Weights of a small sound classifier.
Model: log mel input, depths [2, 5, 2].
Rows from block 2 of a small sound classifier, named by matrix and row number. Rows with one number belong to one channel. Each number is 500 + 50 x the weight over its row's rms, rounded and kept within 0 to 999. All counts start at 0. Numbers have three digits each.
After each channel's rows are labels from the 100 clips, of 14848, where the channel reaches its highest value: "responds to" is what is common among them. Only what is clearly more common there than usual is listed. The data: short read English sentences (LibriTTS-R).
# convs0: first width-7 conv, stride 2 (model.blocks.2.convs.0.weight, 144x96x7, standardized in use, each kernel summed), inputs 0-95
# convs1: second width-7 conv (model.blocks.2.convs.1.weight, 144x144x7, standardized in use, transposed, each kernel summed), outputs 0-143

convs0.124:419557454523428429470503576533479488547540524583441470501576492481498572636467526470564514548398491405509485471550503539479539470484579506518512563483569560474476447409444481562560519484459424405457555452558531456444503455498490496480575538468513416528563414543490503551462446477493587441
convs1.124:543521440476490452525494494476497555428561489471469520509539540460474453479486586427457427451504497546432506573413527447585539562533549515574562444470403470438512426469515537580511465439510491531441499429621549439479452454479491535508575449455572479487496421495580563564390561513434532528497481470454543482496499576514488586459488382493418505505504567523503470586503470521544575541509555470487422606526497561481424457621453559525460
responds to: voice: male

convs0.134:494468577482484494466516554452422551572580410494591547411602517502535504634527502496537491503531532462596477444532520517481508465593447495474455412545406403479502600463385520518444449495445518502462524561508486528513514551511423480497512414543443478465499448460499515529531562511415510546
convs1.134:527467541484549493534500487528430474554597529439573498557540508579541511500573480503463481548530535601346577452512536500444522475518545529517510523534569507546487488521565503422430428507443535444463439568553471521522498457481513584399545444540416539501502429470426515408522536510441523467470665593520502485559420565524441557515573493466554531487519525587518532425432506612577476505448534453460537474455467513488549508511477435476440
responds to: voice: female

convs0.102:429454516485590549458490462482513563516473481492578604480550522487447551500580522469516593502528454521443525463525492522535488417551501469511578523472462501468522386456491490445481420467422518498479619553507474532623617499523459470481450475466442509500550578506396466517492554451464621442
convs1.102:441421498554517494486472420497466551468378447530408491540582556436551526492490508442521563578508480509506575488508546463525565504454473521456533509414363533533439591553499505483564478456506487553466492553531449571578527529571483444507469498543607479597545466487508530530501494465528625471419485573492506544423505365424564605490495520464497571494538602431441531530530422453507513460496550476503551430457483446523523515521537569512459
responds to: voice: female

convs0.3:583474544485580385469512601541496459528453449475447514465568529485483472536522474573545601447456568457447522433488450444522529600476566486472503508440443486531450513437467459521458483558609637492501498523386514528582487519522540514488531398538509536471427512495527483453459510460429570464
convs1.3:485556587541546478541463521454466430484543591573585569528481504536537406498451425473481521493554456498461481521471549539608547426487536505519433484442425447550517556470576513443431517530434534480521512512605448519461530544515450554548533425429454520447488499484509517492527543445490426541591473467507415363536520615502456535474508498484577423512477584566461507525375482485590533365543512527532474606530481453510525511490500466515534
responds to: voice: male

convs0.36:482506423466466468544539437452570531404446542595368508531496455434440563557574494564438510486462497493542550581509457395578440469584533523440533498550521519581490491537595498572500488473526504517515435504467439424549503519539529511502565513574493425455467384493538426492475528507461460462
convs1.36:580452443472497567481454457505555574529525534496469468481549497438528467561479406595425518441512577502562504489616569512520448517479481491519434502451526526450474407463417505496484455477549442563481503483537544473419478533471517494399568480503475503507481419519496480472368406503389441489486410483397535465482466577423524473485443462545481516516507540545503584512594463536578597439478527458524428429471559468537418617483501553498535
responds to: voice: female

convs0.66:462482420470441403543455438615532453500383450482505468537453575487544531503518498550531487477418430444477512499525499586502471508481502466521595504497552412466535387548485458517482573425443586478566463582581478464473522514570521471513490484510577476593516429511593457585538507514497453479
convs1.66:496503572430480537449429521497615478556518493601464602487498486528587426521407530479501470442525539604587441597464448492514424557500415569513556457518474492510575510508522516538547468492542435452513442434433553501415543576530536525392458491450427502516559433438503444489494530468460526485531518490422471497474542504488580483474580441492413448517490548461471452534441426486551559534495449463437444505446538507542509408484496607404444
responds to: voice: male

convs0.100:421535453509444498515435501537571516536498571476470491509527451499511560495546521605545590533527501487590531542428520493473475560466520533490510486393548437503550476485435508508519502504599537571416608525517599454476525521413531492409485469543479518422570374501489453439458547513477418396
convs1.100:514441472434540494418467529505479447463451531447453464648487558391504519614448509527539491498520592509549409550503537487488446371584435490563509535501498441518418400491471425459504508464496422599441420473512479452475509570499474449480472508535519514486532406550559622440493550547460581455531499468529497457465527524475517496454513425483530448522520549428578612445555459516481498463565505534480466466465521536583576549452470543501462
responds to: voice: female

convs0.83:470574467545480439577480521494497459463413528570431571551475548493592537612635522483526557470472550535575524523467533393474505460557470469420534470509442506523415480509538441507526500597481532509543418400419454546514463432492486540532468506414498507506486383543495496550467556467509460526
convs1.83:450461498513502447548491462458501470568496558500483532549603556470579493479513495474465494384534473395500416626531505395422503503459497539504441611556414506502472489482445542472473504549538490620443416443528478556409499486528478493427501535571503499500550550520475472513479505555475528568579537570451533487518494525554586444537504445521474412493477550472541592526530474571574622524432509497512491523545532553613404587503505467463552
responds to: voice: male

convs0.86:568450574497561531538493584484483575495514533491491475517454426532499397515504438565605516513542512531503497485476481600445443471491424366457449541514483493550549433520421527475462496476392443541508527403446495517532491574523545577575449487403566521508501422502423519496467517520401448534
convs1.86:497552407506450514566500541459438487465530471499560512482511492543563541520505480497557458441529438524452513459404389466397495405546529533459500440542451462500476384430512533499420601545465454605539453449443535510464537506491462545504502466555519605503574442459475536443603539516574494563534519467489537473391506430562432515532491592397542534463415506508438556444541556509570545535497600417476484552521476442460501518469435491474453
responds to: voice: female

convs0.110:440589538535536484545506542569489536491631482469444566589445489554473422575476433480523503462454513469544527501471520449493531453434556504498508557577486542471510467534497539434461480546431532528511398418394483465469541465461550577461552569484483516578589493474516512470456436485606376472
convs1.110:542538533545510460571543436485490596553472496518537518488546490414419477487506492495547478463586500455475489427508386431529547614466494419525550497533442542495463615482527553586486439497471552513452576461551440495526540406485564592505560448541575634538479477533503492474564562485451472462551497441396558419556489515520516485591554444553436482521481483511519460479462472482586540531515489519552567570622498476452461475539433450437456
responds to: voice: male

convs0.48:444541539455436397425510519466443473507589478435488635528542464489540428430478557426544588518479515513514386486509545527555478504414450604373415553458481515500480522462603528513536513500528484443529459420505562510404537578518458503518516542506488488532530515501520451538558472527498568506
convs1.48:523541496504418436555548421414479475483448461405484505419490489477527491389424517491517470477498512454352466475454456446517559577419510447511423563508544512546517524523481565530600402539558512453567451434472455520455499475457406494528483463445504446575438523500575477446582476474442517482483539406512429557465461451384518496532466420487505525463557479532493453570551559472497490503535418480541594597559584532494472502541545528525558
responds to: voice: male

convs0.32:554452493503502474566531492526397539593443536491534545564510429533503529510567554420451493585517407466498546447507445477634444556491496506525481516521467447426526476469524562480510421450420494474507466435443405532523566529437471520497503557533643579541555558523496448563514516509499394504
convs1.32:513520426530607452462522472461431592424490585492538501495466459468495541480476518473543506501535530421425548374510530551431472506453464522489477491493393533468450511549502459533516527517554498549544527476492516517619429591464418463580568540495520531468413497533362512478465446559507529525465520498438439478490452544577482503557487606459502593576461603493527529493468467471440459545529490543614559491470570575435433512545546435588501
responds to: voice: female

convs0.143:505486420594441489518386500534441477485481478537497479473551420507471555505574540567507466638488534365513492480552470559589511484529570579537544616422528499515472433449464569441527512472516502501471476552482547494549536403448559489494414499563414504513514453447440506529445480561530488491
convs1.143:531518438451463544456490540413558524553488508499558549591631516568431475494473564533561510447428535511528504505489542500424442453509408453521505587476509484434542566460532458516483530432499461618457471497422481505463416527467515444474561546512455541522517442473357511542402509528432499517448376523413513509520441479462506432555458529542490514533515613522535499551490518526613498537491442535511411438512564451548463479479535557395445
responds to: voice: female

convs0.68:433546540419514481502469525488426516482542555505450483504464476548499484468572578509414576456418562458562519589483490558509543523424534519527494562489552504380532498574461508411458436524576510462503572501531458576544459516448483492540583443573459564413469557438549563399504509481549414461
convs1.68:498519476477495538510648463444444508403395513490555420586437456472491500445500441460382550528516483583448493482494592583579563492517499508513490383564469460503459549513453443420404501505543505548525492523482421550473515482512491495525576446450447423462477462503456450536425500471408496533472460460496499465529435477547462449469467570450503543590521477373424506537434575418458538500495504469468430530533453516475534498445508467512377
responds to: voice: male

convs0.12:483526503500481552515501445536551554477489518494522479478514519587598564491473434556440418564499439426464428559481497455578518500449517391478520602539573491536423483478602448449456472417490418543464421529461560495457526534504493478518519494476577610535597428496511497534456564455562443420
convs1.12:556545443572444428444468448554406545500512521493512458427480481501478507477426476539535517523472423463440452521435494555422514567447529436398477563541508399478506443492429536434446481508504508475557499451426466456471453461505467483456487429379453538518568494507573537366514394484464457449500411460456462476516590521481538470469523469434439429387494545548493489471451528516404531523603483488559543468543488487514503470408513467626476
responds to: voice: male

convs0.74:377509398584618424530513573507516496455476476466423488517533466503439526541486507608441451521553523470480523477562487456490490473528612482446583540438444487431604465515473527516426534445488458475491467548530556552472515503548490458488555577523436557556460452466442490486451592450587478452
convs1.74:551438496576502457504513470531622639546489484540425499520528511570491582592413495585483568559497495502468524609558482485523491491623532543461415527490456500476483513425483547584520534453560491529458477477538531521431540521501480486438504539553481462528579483554602413452435536455448442456492527476500466472490496531455598517465621431459400435498492484471590465472496466464482484538589453462548564486510495486579503480415566540472422
responds to: voice: male

convs0.96:581554555485487454489582492454472541582519452510489486477462492482464621467501509567496410517477434516427494576560511627478533559543522465518536485503483493488538501499550505449435416480539480521465582419405437521396536489533561346516561493445598461457579487482483493518538551488443496507
convs1.96:558506421553503488476607403651458513519466468520427496539513494510529579534392500553473553489570499484527618465505475553494512490429435483460502443522504511497429522430599446497549433459530489617452517375438518473535511593476563502555533502489549507531614463527480489441467434537514508431500501394526501512457565505462540409450464444550504570488559422555474532519564497479496463582467520443540468524527493485559500502380498442495484
responds to: voice: female

convs0.125:625497531424588503502595482540531482472547460503531488509505509467489515496393430439486462430491505448418403442535428582439540524467526471520419501589490501520493510517460504483510469442545513446421486546452548503596579523487492569541521509492551432501472473641482495454493539499530586379
convs1.125:513457490542539486533630405545478522462534549543556439432554549518533505474551483596483471433552520463476517437505394553391470482513496535508506523559515501471546458534534540483496488505440425533455537382411579545455500421544555457465493485526504641583502532456494438390502481486557471497468460572530467594484463481495462542535435517486489517400577432558534451501553405551466518500422462520484437395471425535458470539487517406484482
responds to: voice: female

convs0.98:560529521593554491474514492537483533473575573417484463539559479457486468473484502581521499396547463567576570590537444543551440382524511555570514515441578492498498503459514494417544474437510359497521531434463509486502433543533517455481445431522526475510491465546473513502619457386442461484
convs1.98:402445586501465571467348497531513579520488503481498437519516467436517571627549550531516535551495499541519490579576481531445474537551546525523506518584522499499476442477564519556573468490493559559500448493365540487497456501494534522475548522584438606531635449471546527434511521462519573580481500495458595582493516538523611524473570529454502482475474433446531500401631514490446507539498470419546508535527549466505519491497538489524444
responds to: voice: female

convs0.73:481502487539401502476550484430451521417430543535549507543556525476468482567504469507507534517489474493530513522598415497513504509606483560597548619441490483445432547507521434494403504494499513381569408586498459450532561508506488462512415481471504509494577570496469482604583500427463481574
convs1.73:519496480554455490579418457465503486428451483602510519500487515520481474598471538444501531491375479520497614427534482582432431482466506492521624485519603530458539522472514426448493559452518575423457559557453566449637548523543493547468503490536490483433560466432530612529517528545447526486439525490544530448476525496439547506540472619421471508521476472471477474470452550483460515465513539469561508542573489439421463483537555481514654
responds to: voice: male