From a checkpoint of a small sound classifier.
Model: 2.86M parameters, arch tc_resnet, norm groupnorm, depths [2, 5, 2].
Training: normuon at rate 0.0088, 7600 steps, batches of 512, held-out accuracy 97%.
Data: trained on short read English sentences (LibriTTS-R), 26041 training examples, 149.4 epochs.
Rows from block 3 of a small sound classifier, named by matrix and row number. Rows with one number belong to one channel. Each number is 128 + 32 x the weight over its row's rms, rounded and kept within 0 to 255. All counts start at 0. Numbers have three digits each.
Before each channel's rows are labels from the 100 clips, of 14848, where the channel reaches its highest value: "loudest" is the band of the loudest frequency at the time of the peak. Only what is clearly more common there than usual is listed. The data: short read English sentences (LibriTTS-R). In brackets: how many of the 100, against the usual share in percent.
# convs0: first width-7 conv (model.blocks.3.convs.0.weight, 144x144x7, standardized in use, each kernel summed), inputs 0-71
# convs1: second width-7 conv (model.blocks.3.convs.1.weight, 144x144x7, standardized in use, transposed, each kernel summed), outputs 0-71

loudest: 4000 to 8000 Hz (40 vs 4.2)
convs0.101:149069154117127115099098116154050126094090085103128108101123145166129098131138116167119113156148160132099077172103138099138084099178078152169140171118104126152129078148172112170173130170151166157169079167138094162118
convs1.101:129127148102154065147107156146146127175172141157074131154138096113153139139140178139166098119128099179159128168157097128130158164085123113101123140157113135113096094088180140090103112100112119095152067162075116130128

loudest: 250 to 500 Hz (47 vs 11.3)
convs0.126:103117138125102112096070188217092123097156078095115125056136167106110117105153112178114134177194102110117132086166091071052112154173117086147157129097148152098139112128149124100120117133118122131121057134131113123167
convs1.126:125146084169157111102147121180100162175103087127122117122162122113099139155090143155125103161104132118102089134048091125143120178139114181134116112117153169109099086101198091210146157147168155120159151155112143101117

loudest: 250 to 500 Hz (35 vs 11.3)
convs0.113:145158173121135124121077168141121092145114106128114112092154094157157093099182104119073133145116101163132122072122071134130097130141115120178144111147115153088120110125208139073076156116119209138150146147181085162186
convs1.113:130113115119127118104104137156123137107062113140125070137161144161132109136132159129166149158096107097075112164127180140133167148185171179190166147148151153165166100160132165120098170155082173169044123178160138157164

loudest: 250 to 500 Hz (28 vs 11.3)
convs0.140:168135106127062118153070092129089128069092124092134117134156115134072110142160129121087181150095127107083137091141142141126081114134164132131091117138167194142097106172094090144093175161078127128125206179139121158201
convs1.140:106168091126122137131073102108147175076103122108069180155108111076121113126079122175162117154189141142076161143102162081079118106113100145106089206111105181088128131081131155130123160164127105125120190162109097142144

loudest: 250 to 500 Hz (31 vs 11.3)
convs0.90:161116091153142076123142135089163190132161065117131109110126156159126170124126141089143126126167139135108142106201137151128105058112117149105105145123148164173092151085131161183123152151126090144136096055107144058159
convs1.90:146112187145088122115127071125165124127156144155143112086109147119123155175091118116190139161112111100109198086141182068087129143120149120135137130068190147149079108131115129154153131145163108084128129206094143113118

loudest: 4000 to 8000 Hz (26 vs 4.2)
convs0.67:064177117146123047142116171132158137122115089158203118147136131121163079091116112085147092133179129111100098117091099073147178145121172188120126136089149093089120094115146154198157096173073156127117095147135120094110
convs1.67:143095145095108106141224108132109080145151088120175131152168151182131161052151123126097142084063109152167094152141114196149147180090110085134164112167083156181162191167153108087129123128122115109139082151130086113149

loudest: 250 to 500 Hz (41 vs 11.3)
convs0.135:162163091146145062179140143106198070118101129061141171108172132175149150169113133091119166090135087124104107144189099104124126176138157142142099094136058110144158134102092156145089155143076130130111129132129119130132
convs1.135:178119109130114146167141101144105095129081201107167119120109072141040116089130114123110120180085100102058126143098173092122114142134103093138110147133118200125106123147149064138181067195132162112091210182100123112151

loudest: 4000 to 8000 Hz (25 vs 4.2)
convs0.118:170072119139105140079073140130088141116106174120159147147119137111134186142093179150148126130138157115142119175101101090077117075153171087106126134138083160154167106183097139052163134159092148143151178126100105086125
convs1.118:098109064135118106064152145151113128160147140100103130139088091128101149168135142148162114137118157164168113147101095083135125050137128087159063163137171100125130118132148113109135129089127146024172115149077124162066

loudest: 4000 to 8000 Hz (46 vs 4.2)
convs0.105:090153067133164129130192111147063107092052165155178130106163169119167135145113150089126115130158166078148151174151180137146096109114094059138110208119122118077134141123096125100135125107165146166085122104099141117126
convs1.105:115103100145085173144097087075082143138118094116086080130117145148063142163113099167109112081128107097134115120065075096064115128146102098130104119121136156105143089102084143103173184123115086127113116102077144082104

loudest: 250 to 500 Hz (28 vs 11.3)
convs0.131:144189164110080095094081186125107109137074078106121153065066134151139135163152180151092135157096127122140101087187132155103080089080124138146078141155064132136157085151102156132123095111130169139192189148166112118205
convs1.131:105133109113146141146124082096154139120112156146181111129121101143142125121059084144143140184124121112053155099095113121137158156179099114118172139122197146115089092134130124176075110101119127100098177094114123129109

loudest: 250 to 500 Hz (35 vs 11.3)
convs0.104:154113160158124148142104116119106185070109066135121100161097156160089165153079106169120150165071078120141168126176097110094135151170141126157114138164136163153106099075113153101110177092137137114136140136133155175178
convs1.104:166164097112184094204137169138102168140063142162042068089116127075146170137133123111148145087127123140142131103136180132105151081177127119124070155074170217145128108101159087135118137146133112155100116114083152152133

loudest: 250 to 500 Hz (28 vs 11.3)
convs0.79:089070130142180117080106113162116082085065189101049156107152132137143135144153174146122140152140111174124100083158165133172112142169144118111122142097148139148111168126117057066124112169119109122092135105163179188173
convs1.79:120114067093149091084172164103149119078110139121079108228117091098099154132166123114066151146166167124146149109067125079147102124122212141101121065105094119096125055078116097117144151109117139100115120133168092146155

loudest: 250 to 500 Hz (30 vs 11.3)
convs0.13:133136181070122124136156192146101119086151122118126161098139165116142113111147030133152155121190095208158100102128167087195155125155139160068187093122108085122137157110115145154130122071111125102126128124179094136066
convs1.13:090108110161177151142124129179103076135124063098149127078118141163166125079113130101125117129126124116090106122157111110087164170144132091117150110147194045137126165115128156095025098129127158068118063102115069151180

loudest: 250 to 500 Hz (30 vs 11.3)
convs0.40:112103104083123167151164159101176144117119079139159140112158128113073146174141088112120137101081145107175175119126151163069128122064088104144130137170135157103130181134064096159195099106121113141118183136130097114064
convs1.40:064156162110158121148159096082091095126176143152042131082093152137126123174103120101120110142131102109203072122101147174143133163107098089081095109095120056172142070143100136129114085119123150132121097104137123118117

loudest: 250 to 500 Hz (41 vs 11.3)
convs0.18:156066142109142115107063082112129151109171115099087075145122149170148122187174177149115084106155123138097111125123082106144116052170115139146116130158085153154141150113117112137155072101081095160113125151125172136074
convs1.18:094104131166108101139091153122111161123090123129104106113136084043081136123087134138188125143173157171156204087113145139084109086129130118113132157094161061100072141150141071155120115082136123149098066180085135144135

loudest: 250 to 500 Hz (28 vs 11.3)
convs0.139:131119093109131089122148131109098102125087123086100119139104119152132204139211139116143127140108096109113154100141127189121113156105161118148171147118136183079128059129123099131109140148108177091144199145133083150212
convs1.139:149098106123099146083107086138064136104054114066163094156076124173118147149134131112108103145117115109136136120088135120128137030141133137126135127143098101136106166135122135121074101092082110100177166155159144107178

loudest: 250 to 500 Hz (37 vs 11.3)
convs0.115:143158102166078154111089142121069170083148138084103136150165159097153143141072136134176119130122109144144109123127078106130149172125048146146063113116061166152190170144149114211123096169132115084130117166150103134113
convs1.115:156122068146104149072138179132107097163141184130176141176081160113069091182137126115137148128126135101107148103124116062125101097089139091139121133166138104113119162141192150108082106118115151170087184144122065139103

loudest: 250 to 500 Hz (29 vs 11.3)
convs0.44:190121139067117161120122111129047129083121156159109089176113135141125146111098138116105108135170087148162138126195103132122096074142147136070131181118117114109128095108101164110092105152100144101170211057096144092109
convs1.44:148116160187103090107113102142115184141135140138174089143144150127096160142124113171136116122107100134091108129126132144105094106139113057081114121113140132165154090109170096170122070115101143191159135229131083144146

loudest: 250 to 500 Hz (40 vs 11.3)
convs0.17:133131145126140061093108055138110083184111162120152149074090196130123106144118149129139118134183186074120160120161150125069146084074116099162142161149101148116085100119173158102098101132098132085098121102115140162132
convs1.17:095148128155160106113130106087108168121122130117167127142156118167096102158123204180129126149122130097162172181090091143079081150114167139182122128108133092153114132134173155112128111139154152101139033100133148095104

loudest: 4000 to 8000 Hz (39 vs 4.2)
convs0.132:104109105098105103115143111119146084122141124115197112087119121124136116137123132101116121110195125096116092096115103147119154073088113161192173179122130126145121152180192102130151156156118156147122156144149107146120
convs1.132:177149115067109160140110158122102126075116152142147106131131062103199140137121134144080062172093116160166149180090096168098182225136034095173089127133138199136128081113116111126147163136114124106119096110107151114111

loudest: 250 to 500 Hz (38 vs 11.3)
convs0.108:173059149141088155122122112157177159095140141076072100112104099118140150162168136168111128164137056152068140103139101129105053083085166161189108104173123146181150149162134178175090108152071108143132136133180144160084
convs1.108:083137153094142113117138174168083164136086163087200105138135102124115110172140135151174073104162124090110130094118128093129091097140129157163152194116106131190155161132139112143148066122062199135090163165093129100118

loudest: 250 to 500 Hz (37 vs 11.3)
convs0.41:150124137168136116143078113115080063091150136129150093130116162092089093128129132128146128075141087166107115084136101146109129076128074131127107156187101175083092192077160135144125100095132106138085161159084130173158
convs1.41:114147123158156097183178130078146149099108078083126105158140074152111178087123072132102164143110137203139106151142163139092161198118172110111208085169144145120182107106161085094141129115111093123130127088134089190161

loudest: 250 to 500 Hz (32 vs 11.3)
convs0.7:177117175139099098141134144138158109107122144105133118121135061190136161124154152114099182099114065114108094098166101138126072071152166171068099154147092172202157129104161126179114152134095140116099157109107032113087
convs1.7:140117093132167179125142120125145152131110247175129115068076090117109058157112075148162162132093107095155155152132113144125132095121116071159126142111143094146187115123127115140147150133082167085173126109066108111125

loudest: 250 to 500 Hz (30 vs 11.3)
convs0.50:121174109112114079170186170113091193104099138093136107105141124122100155218071114135096143070074128140075122121172089201079144115075128131137081112181130180117080120133124129148087126143083110150140158110145119109148
convs1.50:101131179109161123157056104078129145113108169123093092070118136160152150132099103129132174110121119080093113112110126081129143141108114079127154108140170140177158111115107117157109096127164141091123163130142149157135

loudest: 250 to 500 Hz (52 vs 11.3)
convs0.74:085076140120179175110072100134170088138103126110008175143121194086143107115129142128140125113127104090078143119166075105141095116149126104164107165127094142117095126124115144117161108167106111128143114135115157115135
convs1.74:071109134137144087094128164160204108141163103091084108173071125078131127152118122125152200196149195159171133160130133122157095106115132166145087168117144148127106109142168109085133131168119129095084149158179168093192

loudest: 250 to 500 Hz (30 vs 11.3); 500 to 1000 Hz (25 vs 6.3)
convs0.66:152083104161141112157142122096158128121120114136079119117139148116158153121166111142139156083127104161051159166197161081113119069079165144104102160172090191098088157084141146153113090128062155163126218133100188123102
convs1.66:151151117071093127082151149149130165154144195148198138124133148146105100133103125119165127109162134133158114119174117170157154076151099129136113171137104106208172168119091154125090117115119124174118151169176089091158

loudest: 250 to 500 Hz (31 vs 11.3)
convs0.21:178114202169137164103140150092152145135090117144166063137072129158131212152215119169121133100092088145117131074137056133134118067105186160168166110166089143140123095138108164100125124111104178134142141148124087119143
convs1.21:099130172115130153108151067112107137141094161110107101092140161131115129092174125145110090087080091103099090084146159119151110142178170146162157203105160100154111129122103140211136099116129138154066121118159128132140

loudest: 250 to 500 Hz (40 vs 11.3)
convs0.52:183128129106088106122148140120109108106135135110143120091147153101150191128151132150111201184191092109057143086117158108211201139113117140138058134086041127165151123102124139133131137151125113133090093138168129172093
convs1.52:181099121112160142162167140194084145144116122165107137134162088156123103132185122152085131108190120151146135157158098092094124152086158122133077090169072100136138111050153125099095121105160146088125095063125156089105

loudest: 4000 to 8000 Hz (52 vs 4.2)
convs0.100:112131146167138080127067148072075181126099108152100127140159195090134089105107148143165066147146115093113084113119162119116031119112115135119126087157073080146170128156146165130144137156116109161165115105131111123117
convs1.100:106146179148091115111108149159080132126155130115116128128136127088148115095149139098076101094102137141096109154024098131136129155141096074147128120102163120086133044111125129084075091173113095148142097110109115138065

loudest: 250 to 500 Hz (40 vs 11.3)
convs0.26:100102147138132086109103111119190126167130136167100075126108070106147168138252104152134119141127083114102124099197084197108116056105186169194128167104134174167129136111137145176070172129107120133148156121123104168149
convs1.26:134151144169155090090150142086122120063141126151104093105143177158078082154134115142135156113145124120130167088148149076189142101182099128070128177147169090105072113151115162160126080096073167162140112114141103157110

loudest: 250 to 500 Hz (40 vs 11.3)
convs0.124:117094112104123169111050171156094059127116101123076101154145129110147103157183144121173117183140171147092121162104131093069141078143106144162123112139118168106140150138113145113119103153048208145109136123082098179083
convs1.124:182172106179092138101129175102090132142108126140212148139113079067100080158079175150078047112204179202162169119163173109103083118103096091146159099153116102107147129136181114158113103133128171187094142105143147111109

loudest: 250 to 500 Hz (29 vs 11.3)
convs0.36:154155131151088191145144175145089165128133084105133148178127108141128161193030132201131081110154062119136163130146187170098109127104097085156088088105121132122159143135086133128153132146175113143141103127094167161157
convs1.36:152158171129091111145170124137174122109127061077139080157082141105136134164132149077122182105130126169107128134105153153110117109127068088094165068130145124094156093130102115145079145085104097137146159102076125141090

loudest: 500 to 1000 Hz (25 vs 6.3)
convs0.32:147098144125075171096148122145150171110080139110092128144128125128111137122119133125147072118105172142093101145071133134148084095143171162147115096083142094088108142114172148107148093117159133194097159128123078119114
convs1.32:211215046126106116143144154157112114154136142200133106201107121155089089155176158152154180072153114127144152103118097102127143116140111108105081109130143123103145112105105137166113164132122143159117079082098165137144

loudest: 4000 to 8000 Hz (32 vs 4.2)
convs0.111:114106135102128150131091130110171097153113140140083143137088124156135090160133134141147097177094113105103150109105106122040122116143080186188053117124085169194124100129185117163092112092126125146204150138122165138155
convs1.111:146168108065093153113119158090160134151206108212177181124152088084113143131074166107161147149145168126120160157157147071163166076131152180139123130140102120111111116146189137157176125172083178132127140183095116125110

loudest: 250 to 500 Hz (49 vs 11.3)
convs0.112:122169093122112143146146133142126077079157139103124164079085084179154146133187090131094198102103102225114152065117148086080072126097105151061129129137180141126109180090171125146145092141193154081128104148097148135159
convs1.112:109155121167137137126130149127112124098156107157139120091167146148131101142120128124096114189129135152125124167141164149126172195113068097114154104077033184146159097174087141127159152167129114206146191102124089196109

loudest: 250 to 500 Hz (28 vs 11.3)
convs0.89:170081165141152191080078136146164152134103136122044131188096122092138125130174096100112123129133118165105126129097175163169171158171101230167158106133158126149119157075155071148130126124137113163141073184135145172139
convs1.89:129157087070098132076181152157176085147149086147123127204102163104119142159153161098106117086111128107112126113167208122120133127146139084050156135126107088107150161157155137142091196128121095131049148137116095127103

loudest: 250 to 500 Hz (38 vs 11.3)
convs0.20:098148154149158106081092166135064083126081110112116189133147163132128157162201122118152165153116117136127167154105151114076168182062089183165084093141092113097171133120144100154077175139120172113166120112112132084123
convs1.20:090075127095158102145100109061076113131111105134157114059118140169122113124115087134096078154092086064116123087163027135123150105093149134153150119123164073121139110120133159137167113155115175147162118173175119161123

loudest: 250 to 500 Hz (30 vs 11.3)
convs0.33:171086108121072151164126162150071112120144134124118117169128165129055133117119174110148134102113181174077117150143106139158109135171097169165115102100148102109128115116130161158092080074139144106094151132127095154097
convs1.33:148134077154098157171146169119089188104152170160189163205111109112127066139080136182107191106141130177161152139119163078080118071123176116128120129099070210122168149072122149136135125066088113145156114139151166143155

loudest: 4000 to 8000 Hz (31 vs 4.2)
convs0.35:137131081109149178102090113132046113119049117135115122140113160135142127103137101169115087155137175159129064134118131082094096109167113115139158152135145163118132155153119093136133134132088129182157139125098061138114
convs1.35:154120144126128170133099102137155117176168140157096098147144149126134105150138141149120123095161177163202164134015121124122071155087155068161121136088147156088137102126134122128097067099071153164065148160138117118132

loudest: 250 to 500 Hz (34 vs 11.3)
convs0.136:162138143062099112155085111106113164132148200060146081118119084132109115113158100151089119103121091111057139096162043113113156118103130180152066121127123156200129171123184095103104111156090153163132158127140122114153
convs1.136:108150152129125157164078139112119117124090116144088087061149137139120101105064111068155132087161119147085095146112116102111104083159115105138163174103147146159186096168131094144196106122095112164095175139077138118129

loudest: 250 to 500 Hz (47 vs 11.3)
convs0.102:094143153129057105082128071071123106147117110158128092091141135149170150176154155115101088110098148072143109121114176099080110108187126216201106146163071114142107136210169113176133164083144133204193100088078111122133
convs1.102:066125176088095144203122160144159144164147182095107098093120106168100142103084147117101163119089107138104182110097101110132086131106095130093054103159182103171105138115096157159123124160050101132096129163102137144110

loudest: 250 to 500 Hz (42 vs 11.3); 500 to 1000 Hz (25 vs 6.3)
convs0.134:133151115120162115104096115062145159112098134114117126090067153096093162151164178177183175145100125116116103060131139119115143095141149170120108130140089143163059117149087153097149153167092164105147188073177096125131
convs1.134:188134125123133107171146129139136128119111156193084083125124092191122153134114153123084133116152115140184166131078049161099166168174106080157104170093193159117133088118126090148135127142120061127068150178126080082102

loudest: 250 to 500 Hz (33 vs 11.3)
convs0.60:101164109095145157114164135151109145142147132110049122195163117120150107069129115114172059097189113127194110133156173091145121106165093137123077118104172095148104148104148163095111067113168062166108113116114151162126
convs1.60:093129145159165137091158157134108182169154097156048155144148096093107109108073138148100068163126192096152139110113137065108079173103118096081109166117106123103154131142102100118124071143129095167119101141100123122115

loudest: 4000 to 8000 Hz (26 vs 4.2)
convs0.125:078139077099112094129199165144122096164106112079098155088160153084165120129116117129148084130078183147142181172098154109104102162094175082089183136109077106126193149146134156084076141139131119139113131156136115112113
convs1.125:082170113104171098126078135130125140138128123173153165128132119073068094126083114129136126142099109077191110100115145150133070151073086175108106136079203116100113146129077135145172081101130136102140141088140136087149

loudest: 250 to 500 Hz (31 vs 11.3)
convs0.56:128138148074150103169086105148134083130157081084132097178140111132199122117156074106143131178097034085079148159110087185105119112082070111147122123178115132098156100113195139172091176181091197125110144134138166110142
convs1.56:143195166144092102164129101105114117160076118134162119102141168230104094164151112074122045098196124125110088115217123138110139169140132143167119134171116048137144206175142192152136127116176137120101135153171109165173

loudest: 250 to 500 Hz (41 vs 11.3)
convs0.95:135173127157135125150160118117053132131130141160121077103071109184139137096117099135147174092176125149117110114150150133099118107174127151133112128101130118141109171115119084102120136070095130134086126150096148132129
convs1.95:167127089145145167124082092168091176120108186132108156142137118084090129123113108122103163126145129156124143113132142095089171098104179104132179144143095127120156143126101115183173121156168131194196154117098094123154